{"arch": "vit", "model": "image classifier", "dataset": "photos of plants, animals and fungi (iNaturalist)", "train_examples": 77898, "image_size": 32, "crop_scale_min": 0.7, "horizontal_flip": true, "translate": 0.12, "color_jitter": 0.2, "targets": ["class", "order", "family", "species"], "num_classes": [15, 67, 181, 646], "norm": "rmsnorm", "norm_position": "pre", "hidden_act": "swiglu", "mlp_ratio": 4, "head_dim": 32, "fused_qkv": true, "bias": "none", "qk_norm": false, "parallel_block": false, "inner_norm": false, "moe": "expert_choice", "drop_path": 0.15, "num_experts": 16, "moe_every": 2, "expert_mlp_ratio": 0.5, "experts_per_token": 2, "shared_expert": false, "patch_size": [4, 4], "conv_stem": false, "layers": 8, "width": 384, "positions": "learned", "pooling": "class_token", "mixing": "cutmix", "loss": "cross_entropy", "head_dropout": 0.1, "residual_init": "zero_last", "optimizer": "soap", "beta2": 0.95, "learning_rate": 0.0024, "beta1": 0.95, "shampoo_beta": 0.95, "eps": 1e-08, "precondition_frequency": 32, "max_precond_dim": 1024, "one_sided": false, "adamw_lr_other_params": 0.0026, "max_steps": 14600, "batch_size": 256, "epochs": 48.0, "lr_schedule": "linear", "final_lr_fraction": 0, "warmup_steps": 730, "weight_decay": 0.06, "adamw_weight_decay_other_params": 0.05}
Rows from block 3 of a small image classifier, named by matrix and row number. Rows with one number within an expert belong to one neuron, the router's apart. Each number is 200 + 30 x the weight over its row's rms, rounded and kept within 0 to 999. All counts start at 0.
Before each expert's rows are labels from the 100 images, of 14848, where the router gives the expert most weight on average: "colour at peak" is the nearest of a few named colours to the mean colour under the peak. Only what is clearly more common there than usual is listed. The data: photos of plants, animals and fungi (iNaturalist). In brackets: how many of the 100.
# router: router (model.blocks.3.mlp.router.weight, 16x384, trained with AdamW), inputs 256-383
# gate: expert gate (model.blocks.3.mlp.gate, 16x192x384), inputs 256-383
# up: expert up (model.blocks.3.mlp.up, 16x192x384), inputs 256-383
# down: expert down (model.blocks.3.mlp.down, 16x384x192, transposed), outputs 256-383

# expert 14
colour at peak: grey (80)
router.14,153,200,165,170,201,168,168,251,232,226,249,173,179,177,199,170,144,184,247,199,244,223,209,217,233,201,187,214,217,199,181,230,199,158,204,189,185,170,215,197,178,161,250,180,182,119,198,203,191,235,203,213,192,179,190,211,186,240,173,187,183,270,206,237,198,193,193,155,210,176,227,183,223,192,171,193,201,259,223,212,190,238,221,187,228,263,203,213,230,193,229,214,176,228,192,214,223,203,242,181,188,206,191,262,209,218,198,236,252,236,167,231,206,238,141,155,218,203,187,244,218,238,223,248,242,231,176,216
gate.0,216,203,197,184,206,189,202,161,210,195,183,216,219,215,197,176,244,257,162,164,225,254,204,193,185,273,235,155,193,243,269,206,142,200,132,170,198,209,248,166,205,222,160,203,160,254,226,176,199,232,204,187,206,165,171,179,232,165,203,219,167,242,254,174,201,200,176,203,226,186,146,176,191,215,197,185,211,171,217,166,224,237,191,202,209,155,207,167,212,170,183,168,189,211,161,198,234,219,166,217,170,212,211,194,149,219,178,256,258,245,190,145,221,210,194,201,115,187,207,181,205,214,184,230,204,175,256,202
up.0,171,186,244,195,221,167,193,170,237,171,151,199,230,200,203,177,181,204,155,178,202,283,228,243,214,192,276,187,199,259,230,208,214,183,151,145,210,185,265,131,189,208,145,229,198,203,243,179,179,250,167,190,257,210,196,166,209,183,174,208,145,213,205,212,212,206,195,207,228,227,176,196,194,190,225,181,237,165,192,201,239,229,195,182,215,130,175,190,166,173,237,195,220,216,210,218,244,174,177,202,184,192,219,179,151,186,194,211,205,259,168,162,204,182,203,188,177,157,182,172,217,188,175,203,210,192,233,177
down.0,160,228,179,203,199,193,207,190,222,176,209,116,241,195,178,225,260,228,186,254,206,227,165,196,178,200,210,256,150,236,190,213,127,142,169,192,259,214,179,141,174,159,201,202,210,214,229,185,222,263,200,243,233,212,148,227,161,266,204,207,218,215,138,213,187,209,242,168,207,154,206,205,209,153,226,190,213,213,227,242,186,146,174,163,187,235,218,177,139,191,214,211,242,213,181,170,214,153,189,178,152,252,260,202,202,196,239,224,233,212,190,182,171,213,236,194,209,184,166,185,197,184,188,198,158,231,196,200
gate.1,208,234,246,218,179,168,245,172,204,183,166,194,259,215,247,127,246,155,229,187,253,161,234,151,194,225,194,166,159,190,186,256,224,197,158,248,201,257,131,163,183,196,188,206,213,206,198,171,202,208,210,222,193,256,199,224,146,202,220,175,111,222,217,156,206,147,225,189,199,185,162,168,200,193,248,196,198,159,228,288,207,165,182,217,231,191,219,212,234,233,204,179,211,174,197,187,176,157,193,197,182,173,204,173,223,254,175,159,239,170,200,188,175,185,170,246,205,242,191,171,202,169,213,174,198,203,172,197
up.1,247,179,228,217,177,130,250,183,224,225,201,145,245,194,251,121,237,194,224,202,278,177,232,173,166,199,179,205,154,249,188,276,219,211,172,233,192,224,120,168,171,202,192,200,198,212,226,145,192,211,216,220,186,223,215,232,156,214,227,195,119,182,222,159,180,178,238,190,200,146,199,152,246,208,204,195,199,185,218,214,222,201,206,247,263,203,208,212,196,209,197,199,197,171,195,180,183,159,184,187,184,169,232,196,198,260,170,192,245,192,199,177,223,199,145,239,210,220,163,171,175,203,204,223,229,201,139,209
down.1,178,204,170,211,185,277,259,160,190,205,136,233,230,234,221,216,234,165,216,233,214,219,202,200,195,193,216,257,180,213,188,181,201,202,206,210,213,116,216,222,183,168,175,197,256,162,223,200,150,235,241,170,168,222,199,168,229,183,138,171,198,208,185,193,208,200,183,199,220,201,212,139,214,184,218,172,179,180,222,200,163,204,219,247,204,207,224,246,199,208,206,238,267,238,226,148,219,217,154,216,257,188,207,195,165,218,181,205,209,213,237,200,174,186,195,127,203,209,216,166,199,211,249,177,212,214,145,196

# expert 11
colour at peak: cyan (27)
router.11,188,221,229,223,191,204,193,169,182,217,229,200,160,234,148,239,202,293,193,227,217,213,206,151,171,169,225,197,161,184,165,219,205,125,227,149,194,192,198,187,190,199,195,197,218,234,222,245,150,209,238,170,177,198,235,174,258,165,181,123,182,199,173,222,136,217,137,164,149,250,235,213,209,163,194,200,247,189,197,194,183,187,219,176,175,161,192,252,185,152,240,188,171,168,146,193,193,212,254,228,127,181,175,215,200,126,203,156,210,173,235,191,188,193,208,203,145,190,226,206,247,153,196,151,181,167,208,199
gate.0,178,172,189,206,213,219,147,137,233,154,206,179,194,191,188,205,149,199,216,212,259,194,235,250,224,180,161,224,201,176,203,192,202,220,260,214,190,191,194,195,181,202,186,241,203,231,208,195,194,157,231,207,152,206,134,218,159,208,215,190,235,237,157,196,181,234,165,176,194,176,213,214,177,211,190,218,218,233,223,208,200,185,169,219,183,194,164,242,152,247,202,201,158,195,178,191,148,193,216,189,156,202,211,197,209,153,215,138,216,137,177,245,176,250,189,211,136,271,199,185,211,117,158,237,188,212,231,262
up.0,243,175,169,186,209,167,283,249,196,235,194,234,198,197,240,185,227,172,190,208,134,202,167,176,158,212,247,217,231,184,178,212,190,197,185,211,217,227,231,238,212,191,224,162,202,192,192,180,224,252,188,208,231,211,210,220,264,215,246,239,150,151,263,169,202,185,248,213,221,193,186,179,202,202,213,192,161,180,218,216,192,214,216,215,206,196,214,222,236,157,240,202,224,192,252,234,222,168,169,206,240,196,205,156,194,225,190,222,200,245,228,184,200,182,202,210,242,167,194,239,165,277,229,180,195,225,203,132
down.0,200,216,213,229,153,143,189,198,183,165,195,228,175,134,252,215,180,140,192,216,172,181,163,160,190,200,204,197,215,150,187,171,193,220,208,220,210,228,177,212,196,149,219,158,184,201,158,226,245,195,210,224,176,208,199,234,230,205,252,191,233,218,230,230,277,210,218,249,190,188,230,253,183,238,237,214,205,227,186,220,205,156,239,199,202,192,250,186,229,222,169,186,260,197,188,201,189,198,186,184,216,198,226,182,192,182,203,238,277,224,158,185,185,194,187,157,189,189,191,177,166,213,242,188,177,203,209,233
gate.1,270,181,244,206,163,220,173,236,154,230,263,155,175,197,213,173,213,164,179,163,170,221,272,203,259,178,218,224,223,177,194,163,226,195,226,199,194,176,166,256,209,210,177,230,193,148,208,219,234,186,235,186,242,219,212,185,212,161,194,194,174,216,159,220,181,217,211,228,222,160,243,183,212,160,195,198,198,221,231,160,168,167,164,233,242,200,191,256,210,181,219,213,182,187,193,152,162,153,164,131,180,185,170,201,219,194,236,240,194,183,181,159,180,189,238,254,223,233,214,234,226,138,220,192,212,221,202,166
up.1,180,231,123,172,155,177,209,215,171,143,150,286,240,247,183,221,217,188,164,214,252,193,169,199,192,168,214,184,181,239,185,208,164,182,221,208,199,194,200,151,190,207,181,175,228,219,219,152,158,215,232,197,259,231,195,224,208,209,172,216,185,163,235,182,147,203,197,209,199,195,187,197,197,225,231,227,185,205,129,208,196,206,209,204,124,208,245,208,220,138,177,227,148,153,120,236,191,206,167,238,181,198,204,194,177,179,199,185,227,277,204,215,299,185,229,206,216,128,216,194,240,165,164,200,205,200,160,212
down.1,201,233,210,196,164,217,194,195,178,176,174,153,176,190,189,209,248,251,235,182,184,201,194,172,228,182,143,220,227,200,219,253,201,287,228,201,239,196,282,256,129,210,232,219,206,206,243,209,146,209,186,255,167,249,191,227,205,188,138,158,134,252,172,150,200,188,222,157,218,262,191,201,220,178,170,230,187,178,182,203,199,183,225,237,208,246,164,190,179,187,160,228,203,188,208,219,149,206,199,203,210,180,188,202,245,222,236,219,203,194,151,196,172,217,235,144,185,139,217,169,214,217,236,204,175,237,181,211

# expert 4
colour at peak: pink (28)
router.4,220,187,205,254,228,255,241,197,192,192,171,251,235,197,148,190,167,164,155,222,177,160,182,169,219,143,233,155,149,182,254,214,207,222,208,245,236,257,240,253,175,177,187,213,207,218,221,164,192,223,132,177,182,209,193,233,193,217,221,195,186,199,213,182,164,206,244,211,222,179,171,215,236,215,217,226,200,202,214,224,253,217,150,152,165,236,154,158,222,190,234,155,241,203,169,197,194,168,168,246,260,190,192,176,223,232,228,157,169,207,194,155,238,218,261,216,216,156,198,176,179,207,194,192,151,231,186,171
gate.0,203,195,196,196,201,220,191,216,204,197,217,239,219,168,167,139,166,199,174,189,180,181,179,173,219,142,206,221,122,240,168,199,200,160,208,254,239,237,205,214,183,200,263,202,203,171,192,199,216,295,126,186,187,214,184,203,173,257,175,210,206,246,210,142,229,178,191,178,213,259,204,186,232,205,188,132,226,234,172,186,251,219,218,210,182,246,206,202,230,186,190,176,192,234,217,243,175,238,149,157,167,209,148,241,187,221,225,191,187,197,195,188,261,190,199,207,205,170,207,232,227,222,239,217,185,202,236,203
up.0,180,209,210,182,189,181,213,183,212,222,179,168,195,211,228,250,238,221,207,208,226,220,219,233,186,256,197,165,285,150,223,205,195,252,189,155,150,162,186,208,219,206,154,205,191,245,230,209,188,127,270,239,197,176,226,173,248,136,242,172,213,175,219,245,169,242,207,225,188,127,185,227,169,182,232,270,175,184,202,208,139,198,190,188,203,162,206,200,166,216,208,221,207,153,202,167,209,162,244,247,215,188,250,149,250,193,166,204,235,221,195,219,139,225,203,199,175,225,192,189,200,171,159,175,209,182,164,208
down.0,256,188,228,242,205,180,165,208,238,201,214,208,234,182,248,211,251,246,214,204,190,167,188,201,200,205,187,170,202,259,150,190,198,141,187,215,241,163,182,225,204,260,278,286,155,172,236,225,231,179,223,151,198,197,207,189,203,190,176,239,199,218,201,215,233,222,203,203,209,161,201,185,183,238,182,186,157,262,183,137,175,174,180,207,185,136,163,215,184,184,187,244,180,230,215,233,172,212,170,238,219,180,149,151,216,208,222,216,216,190,238,229,175,173,199,214,182,167,182,202,197,179,176,148,179,191,194,187
gate.1,191,166,193,183,222,159,263,163,195,224,176,219,225,192,174,188,181,219,200,242,211,186,285,152,155,237,176,147,214,258,218,222,214,192,233,176,199,171,208,207,221,235,198,170,199,171,160,152,167,193,206,196,171,169,196,206,142,234,144,194,167,258,192,215,175,189,263,204,231,217,192,203,222,184,240,204,177,190,216,193,257,174,140,253,192,222,178,188,183,202,223,218,204,238,257,212,232,207,245,171,221,240,218,207,178,223,170,215,211,206,183,219,236,207,219,188,152,245,236,205,200,151,188,214,218,183,206,208
up.1,207,166,196,191,223,181,256,165,191,213,210,204,214,216,214,197,169,223,206,270,187,194,263,161,188,215,194,139,212,257,196,216,231,201,229,170,225,175,194,181,234,229,169,187,185,170,148,169,161,171,234,204,170,200,201,224,147,232,137,222,141,260,229,201,162,191,272,174,223,200,216,212,167,155,243,230,202,195,196,188,226,179,124,229,184,208,190,195,182,199,206,216,182,214,265,189,236,203,215,151,219,221,234,206,184,197,193,206,206,226,207,212,265,212,210,190,160,241,222,200,210,151,183,219,234,191,222,174
down.1,238,146,232,218,207,213,223,150,188,170,182,216,247,207,204,225,229,171,189,235,202,211,191,213,172,242,257,211,211,221,184,241,225,232,165,210,207,213,190,222,173,180,214,221,164,228,185,224,185,203,199,180,231,202,197,220,147,180,198,190,142,214,203,212,231,193,151,252,211,154,171,218,208,200,182,209,194,223,182,193,212,231,205,232,172,208,231,167,182,147,205,192,177,198,187,163,136,174,197,208,159,156,243,220,174,168,194,178,194,145,157,249,216,197,215,178,237,181,168,192,206,185,217,207,177,193,190,159

# expert 15
colour at peak: brown (57)
router.15,267,142,143,170,194,174,168,176,199,159,199,237,210,257,212,204,223,190,200,218,193,225,243,226,172,250,147,206,241,184,133,177,155,243,210,181,196,194,223,192,170,242,235,171,171,194,224,199,150,168,163,200,230,173,249,204,215,246,193,239,222,204,215,231,184,163,223,204,183,191,206,214,171,223,198,211,132,165,141,193,196,197,151,207,197,194,173,228,167,239,138,220,179,244,233,204,165,206,232,178,211,239,203,174,185,178,170,193,185,195,164,218,191,186,186,187,250,152,142,204,199,173,169,221,212,171,211,191
gate.0,225,206,204,184,175,205,211,177,185,158,156,164,178,177,180,223,207,147,151,216,151,209,212,191,182,183,197,255,225,186,194,230,221,191,196,190,157,236,212,158,166,224,161,187,201,211,224,187,189,220,192,192,178,226,185,247,231,235,166,204,150,221,219,165,221,153,235,220,147,210,180,150,207,214,180,142,247,170,193,229,231,222,215,160,205,224,177,210,230,213,219,197,194,263,178,241,222,183,209,184,188,234,227,190,193,164,252,167,218,216,171,165,166,196,190,221,215,198,153,150,192,216,206,216,154,207,191,178
up.0,247,220,203,164,220,199,203,201,183,171,142,171,186,157,187,238,180,145,162,217,153,204,191,216,178,174,184,239,245,191,188,207,239,180,185,181,162,205,203,166,184,192,172,208,203,211,253,185,197,222,167,186,199,217,204,246,233,218,149,184,156,207,204,152,222,157,252,206,143,227,169,137,226,216,189,145,243,174,171,204,232,230,173,175,174,229,181,193,264,225,229,213,193,251,173,249,213,173,206,188,194,213,245,198,189,202,250,139,180,228,140,185,163,168,177,226,218,190,144,137,172,218,201,208,147,214,198,199
down.0,198,243,266,214,222,181,161,214,201,207,253,187,225,244,245,199,231,174,205,216,216,185,218,222,214,160,183,178,217,241,196,207,227,207,195,171,195,206,189,217,236,141,253,213,262,171,224,181,214,215,198,236,208,215,216,170,213,195,194,234,205,170,161,234,253,198,272,210,172,208,179,196,244,241,136,186,142,204,144,185,189,208,236,224,203,276,187,224,136,209,214,179,232,213,174,201,238,201,170,200,201,174,197,213,266,224,211,220,219,227,201,175,239,168,200,150,132,164,206,245,211,243,154,257,205,190,210,210
gate.1,175,143,216,195,195,169,192,194,145,173,188,184,144,208,177,178,184,229,189,183,181,190,203,223,125,196,185,236,211,231,213,174,213,183,188,200,207,267,183,168,227,198,162,205,187,191,195,242,267,228,182,211,192,237,216,178,212,154,222,212,192,201,161,219,195,176,180,232,233,247,194,220,188,193,178,236,199,180,201,165,186,223,216,225,161,187,201,176,213,196,242,188,240,179,161,177,172,193,214,183,192,218,210,252,230,185,82,189,185,268,138,262,172,214,230,188,161,150,238,198,196,221,164,236,206,219,190,167
up.1,173,175,210,211,178,227,208,194,142,228,218,188,148,206,163,226,166,234,154,214,217,175,242,211,142,185,189,169,231,202,237,245,201,182,187,205,194,197,179,194,185,172,209,185,180,178,222,168,198,227,190,224,183,215,256,240,162,157,175,198,217,156,215,250,167,190,214,220,196,218,163,188,234,175,177,185,238,197,208,205,188,229,208,218,137,161,231,146,209,228,191,184,186,219,207,165,193,204,171,239,197,164,228,244,210,187,206,171,158,226,184,214,122,209,224,187,159,166,201,128,191,163,218,218,201,167,205,169
down.1,241,188,194,247,199,218,162,212,199,161,140,181,231,182,190,249,187,182,153,237,211,193,213,254,161,159,165,190,169,209,220,238,182,161,200,194,184,212,190,205,205,198,185,218,217,259,203,237,185,141,174,182,229,144,248,176,202,145,209,174,216,158,162,162,203,159,181,214,226,219,178,218,177,218,194,224,204,182,192,233,231,222,221,200,205,180,175,229,180,183,140,215,207,237,243,208,232,237,206,231,216,273,214,218,203,214,189,206,241,165,164,185,190,210,178,217,198,160,210,220,162,147,170,217,202,155,135,115

# expert 7
colour at peak: orange (50)
router.7,179,187,150,178,226,223,163,172,197,270,197,165,235,231,203,201,181,215,259,119,183,242,230,263,163,257,220,156,251,199,203,205,158,209,157,164,164,204,199,167,212,169,241,222,189,177,178,193,207,179,237,232,192,183,219,218,186,202,198,237,218,162,227,238,226,196,202,186,205,179,147,191,171,243,169,197,175,179,179,205,182,212,203,202,232,198,237,191,152,244,179,187,170,217,262,213,203,179,175,231,149,208,157,227,223,191,147,192,176,249,203,199,157,200,205,154,237,262,205,204,170,229,205,252,183,144,184,198
gate.0,202,233,204,149,223,196,274,214,214,210,241,174,243,197,221,189,209,199,217,186,116,293,150,231,169,251,182,212,207,250,207,191,230,200,162,204,182,216,187,217,233,175,249,215,182,214,158,184,222,191,176,196,173,168,218,184,240,171,169,182,222,230,193,223,209,206,200,170,204,202,221,227,189,178,212,201,178,179,248,220,178,156,184,233,208,210,215,210,177,255,251,185,162,228,186,176,218,210,200,165,210,156,192,176,139,157,191,180,211,190,183,196,104,234,190,210,191,160,259,151,221,237,175,245,217,211,242,244
up.0,225,187,179,247,177,230,120,210,169,209,214,203,175,151,182,204,197,155,154,215,237,151,254,183,230,193,214,209,203,180,159,176,200,184,193,206,199,173,235,189,169,200,156,216,231,213,200,211,170,204,238,228,221,219,140,215,137,232,180,166,199,156,218,210,213,206,235,213,182,181,217,167,221,226,194,200,190,177,139,171,214,252,191,126,195,182,162,211,218,162,152,211,200,223,238,187,164,218,210,257,224,209,163,216,256,239,189,200,212,171,205,262,234,159,180,237,165,212,159,234,195,185,236,214,186,213,184,173
down.0,209,118,230,212,191,240,183,244,178,180,185,250,194,233,205,180,220,241,191,169,212,197,208,122,226,162,178,255,185,210,190,182,195,193,170,188,162,236,158,200,232,187,182,185,210,175,214,218,188,196,155,168,229,200,186,210,179,253,188,176,246,211,172,192,197,192,188,256,199,222,183,240,129,223,158,220,195,184,195,271,148,149,234,200,161,260,196,207,213,216,167,188,186,173,225,210,200,199,186,181,192,188,201,142,176,226,179,225,184,168,193,247,159,234,194,222,212,153,193,148,220,224,104,173,177,206,200,246
gate.1,161,193,158,187,205,149,128,226,239,219,228,210,192,190,194,147,189,174,203,174,202,193,164,227,204,221,137,134,177,177,191,180,222,194,223,213,199,217,232,234,149,226,166,184,252,232,182,239,204,215,218,199,199,193,222,240,247,214,206,177,211,199,174,199,199,219,282,198,186,192,195,193,188,240,192,227,232,242,199,164,188,171,214,198,221,263,193,237,213,188,187,133,188,165,171,195,243,200,170,231,227,226,185,158,262,224,189,213,197,208,159,165,222,201,182,213,133,193,238,197,220,227,251,178,194,144,241,202
up.1,211,214,247,246,209,247,276,137,161,195,166,182,188,196,194,245,184,202,138,248,185,194,212,145,151,149,224,271,171,190,202,235,182,202,192,194,207,158,185,181,205,159,237,239,166,188,227,149,220,198,177,223,167,205,219,170,159,166,195,217,211,218,241,224,207,174,139,200,219,213,198,206,180,186,239,188,170,177,229,196,241,230,197,162,187,154,218,149,219,177,179,226,200,232,254,215,159,236,209,186,157,146,185,223,175,173,220,139,196,231,260,200,200,185,244,177,249,195,161,214,164,158,189,248,182,224,169,182
down.1,186,204,181,186,178,236,200,202,238,241,204,194,206,212,213,178,226,224,182,190,203,222,214,159,192,167,226,197,203,175,200,162,194,197,167,202,166,206,194,180,233,168,180,181,174,164,233,208,246,149,168,132,165,200,172,246,173,179,171,179,210,184,179,187,190,165,168,213,201,193,201,134,200,216,168,163,164,239,282,237,238,157,249,216,184,169,243,152,246,180,195,212,225,196,189,216,150,170,152,241,229,206,138,202,156,251,186,201,248,224,225,113,226,219,249,260,275,181,216,159,183,225,200,238,161,195,182,196

# expert 12
colour at peak: black (25)
router.12,235,224,201,205,157,177,198,225,247,190,155,215,202,194,163,194,199,181,188,272,159,197,149,199,248,163,218,243,223,231,257,150,226,250,186,213,244,222,160,206,196,267,174,228,185,164,172,241,227,205,155,196,158,203,124,194,200,191,177,198,195,190,171,176,151,198,177,221,230,192,174,139,182,142,230,216,167,172,197,265,186,150,230,227,187,209,182,203,210,145,190,256,203,204,219,235,204,195,180,167,196,175,209,239,243,243,247,167,185,245,174,214,282,150,183,175,180,240,196,213,246,208,148,162,193,206,200,187
gate.0,180,219,214,146,258,224,161,170,225,201,176,194,164,184,157,169,219,150,206,203,243,208,212,220,169,180,221,242,178,260,231,172,216,232,125,167,213,193,194,179,192,201,166,190,252,195,206,227,229,208,170,153,173,139,180,180,231,203,193,204,240,172,206,197,189,190,193,233,210,174,128,262,206,205,219,183,215,215,160,196,203,203,222,152,164,220,220,206,217,197,185,204,176,171,194,224,186,209,235,236,199,158,224,252,182,237,234,224,166,176,184,274,193,154,205,218,146,250,187,228,169,201,198,219,176,220,175,233
up.0,280,246,201,236,195,175,228,207,170,203,183,208,253,269,266,226,165,241,208,203,143,175,219,209,234,223,193,163,225,138,195,225,161,171,259,203,195,207,216,184,177,238,219,212,147,205,269,224,200,223,205,211,157,218,199,228,160,205,206,226,184,185,220,190,187,181,186,195,207,251,176,163,185,177,194,204,162,187,250,182,199,188,200,255,195,190,202,169,188,187,243,195,195,259,257,224,218,176,249,147,208,250,193,164,228,162,197,164,243,209,226,132,190,235,187,197,233,145,195,203,232,203,211,163,174,154,212,135
down.0,194,150,179,196,224,236,227,185,197,226,228,238,179,195,210,248,189,220,180,176,255,170,210,230,162,223,183,219,198,196,231,158,199,181,256,226,166,236,202,191,197,191,251,185,140,192,208,203,156,226,250,172,258,213,206,181,194,227,288,162,214,166,240,181,193,198,207,228,237,152,221,181,164,191,218,217,147,116,175,215,199,234,193,256,199,220,174,163,223,211,186,213,182,178,238,203,151,207,253,186,166,234,190,232,248,193,159,179,165,221,214,148,200,187,197,222,218,207,142,188,208,219,186,197,233,165,159,217
gate.1,263,191,219,187,234,149,237,191,227,243,216,194,175,192,222,225,181,159,188,179,184,164,167,265,180,155,190,203,214,191,247,180,200,203,213,186,201,191,215,190,213,207,232,212,209,137,237,200,229,260,222,152,177,237,138,207,232,259,204,218,176,183,167,242,211,196,202,208,213,257,215,175,234,186,247,208,137,188,251,203,189,238,196,208,199,236,174,240,176,139,230,259,219,148,179,226,236,251,229,214,212,203,245,243,142,227,226,247,176,196,147,175,234,223,223,162,235,234,203,173,251,219,186,100,210,232,193,175
up.1,249,200,129,237,217,204,177,189,222,207,191,172,224,171,212,205,207,189,115,254,125,163,166,164,210,152,189,185,224,163,215,233,223,192,236,180,232,218,180,190,202,224,199,211,204,180,233,194,164,207,241,204,240,119,164,189,217,166,142,193,186,245,145,152,201,183,176,154,191,221,231,192,204,195,269,199,190,183,228,202,159,167,197,168,167,202,217,213,214,213,226,258,222,241,180,195,209,167,223,188,217,165,157,240,238,200,225,210,231,202,251,172,225,259,267,174,214,192,139,189,194,208,164,177,206,202,231,206
down.1,165,201,168,167,189,171,169,165,204,218,222,156,192,164,188,230,204,210,162,231,165,220,151,233,216,186,267,214,228,175,192,208,143,178,188,264,196,159,190,176,205,184,197,169,198,222,213,159,253,190,185,203,250,233,167,202,177,208,218,203,189,254,171,192,210,191,239,186,192,162,175,199,243,228,261,200,227,191,227,227,215,220,236,175,201,211,200,233,232,218,220,167,233,208,203,172,217,215,211,113,191,202,218,187,192,236,176,226,195,211,230,190,217,125,216,178,208,210,182,231,250,215,218,176,180,229,230,214

# expert 5
colour at peak: brown (73)
router.5,175,194,204,160,232,180,229,201,166,240,175,173,238,203,268,182,206,149,235,156,193,167,192,234,214,248,177,155,209,265,199,218,206,182,191,197,162,172,186,182,223,87,191,175,216,194,257,194,223,237,202,251,191,203,184,246,177,197,217,212,245,160,193,222,232,167,239,184,173,198,166,204,184,248,239,144,178,171,212,178,204,197,190,167,199,183,245,232,239,219,165,162,187,203,217,206,242,205,208,235,235,223,138,159,174,206,234,158,231,231,210,213,174,227,196,244,193,198,177,235,200,200,222,224,231,159,217,202
gate.0,186,154,190,195,212,170,176,222,208,183,170,174,237,231,143,165,247,201,230,226,173,198,208,186,159,217,91,211,208,195,204,160,233,183,223,250,241,233,249,191,160,207,244,181,198,211,224,212,227,139,153,264,245,122,258,206,181,184,257,175,212,232,152,181,197,197,149,184,161,187,240,205,258,188,212,249,153,232,182,164,206,187,221,226,209,199,227,196,181,232,147,232,202,199,193,182,211,210,169,226,191,190,171,216,188,180,251,231,171,151,174,231,234,176,208,200,174,225,191,250,187,172,184,165,162,198,178,191
up.0,190,222,170,249,228,229,253,201,170,155,177,183,192,210,232,151,255,133,189,223,180,166,118,209,145,172,131,178,200,167,213,209,188,211,147,201,229,231,266,147,221,203,210,204,195,204,215,170,187,250,206,243,249,162,222,193,230,154,231,203,210,185,168,175,156,249,194,168,220,221,185,181,246,172,164,197,174,201,156,209,184,218,210,219,238,165,190,220,210,228,181,194,232,190,159,180,209,167,181,192,171,222,191,173,247,232,214,222,212,223,194,242,233,160,205,199,210,157,180,178,180,186,198,168,172,189,241,162
down.0,173,222,222,203,194,171,179,232,271,215,202,240,158,183,160,188,208,237,261,168,186,229,178,201,214,186,141,228,193,189,231,205,209,140,229,170,213,194,190,236,211,133,227,233,215,218,217,182,199,139,205,182,207,176,193,154,233,193,235,220,188,189,174,226,165,216,268,267,169,218,184,192,152,234,209,246,180,177,227,154,119,180,185,164,185,210,198,269,208,160,255,213,206,205,188,202,139,219,197,184,258,218,132,193,195,220,210,250,211,214,184,230,206,186,115,171,192,212,146,179,218,239,168,144,187,177,171,239
gate.1,206,167,210,186,229,212,187,230,185,218,156,201,203,209,140,173,217,227,233,172,269,206,218,191,164,254,193,184,215,149,205,200,162,202,183,203,240,290,214,236,213,196,206,206,182,210,181,223,206,196,183,247,182,219,155,231,162,142,206,185,150,257,237,236,192,223,237,191,132,220,221,155,154,191,144,197,179,191,202,167,241,245,210,212,214,179,152,221,226,192,199,183,204,211,196,225,213,229,198,257,164,143,176,238,216,161,220,217,222,165,189,175,208,135,218,212,214,242,195,176,167,218,165,211,185,220,210,229
up.1,190,237,205,261,196,194,208,184,192,173,238,212,185,186,230,235,183,189,203,252,157,189,172,198,240,143,238,209,187,251,221,201,222,227,189,211,163,139,186,196,186,229,198,216,201,205,200,204,212,192,225,155,205,160,237,185,206,231,165,194,224,166,174,163,211,199,117,195,251,228,142,185,228,194,279,212,221,201,212,185,207,161,197,134,133,189,242,186,200,191,208,220,194,182,188,175,198,165,195,177,241,249,222,134,180,235,190,181,179,217,216,212,167,238,166,211,205,180,212,220,203,167,217,232,217,212,201,167
down.1,223,194,258,232,174,226,177,243,174,185,247,177,238,180,210,211,182,160,210,141,193,187,248,153,214,198,213,195,179,192,200,235,163,192,186,184,159,224,223,213,246,224,251,163,148,182,170,230,253,157,211,212,229,188,193,205,247,250,230,208,191,208,232,181,173,194,179,160,204,205,162,166,213,197,217,203,244,185,203,150,149,212,173,185,149,256,199,215,220,175,171,190,171,175,181,200,261,158,242,223,197,182,215,233,183,195,246,220,201,187,156,242,185,254,147,161,203,216,202,292,195,246,217,212,180,183,253,228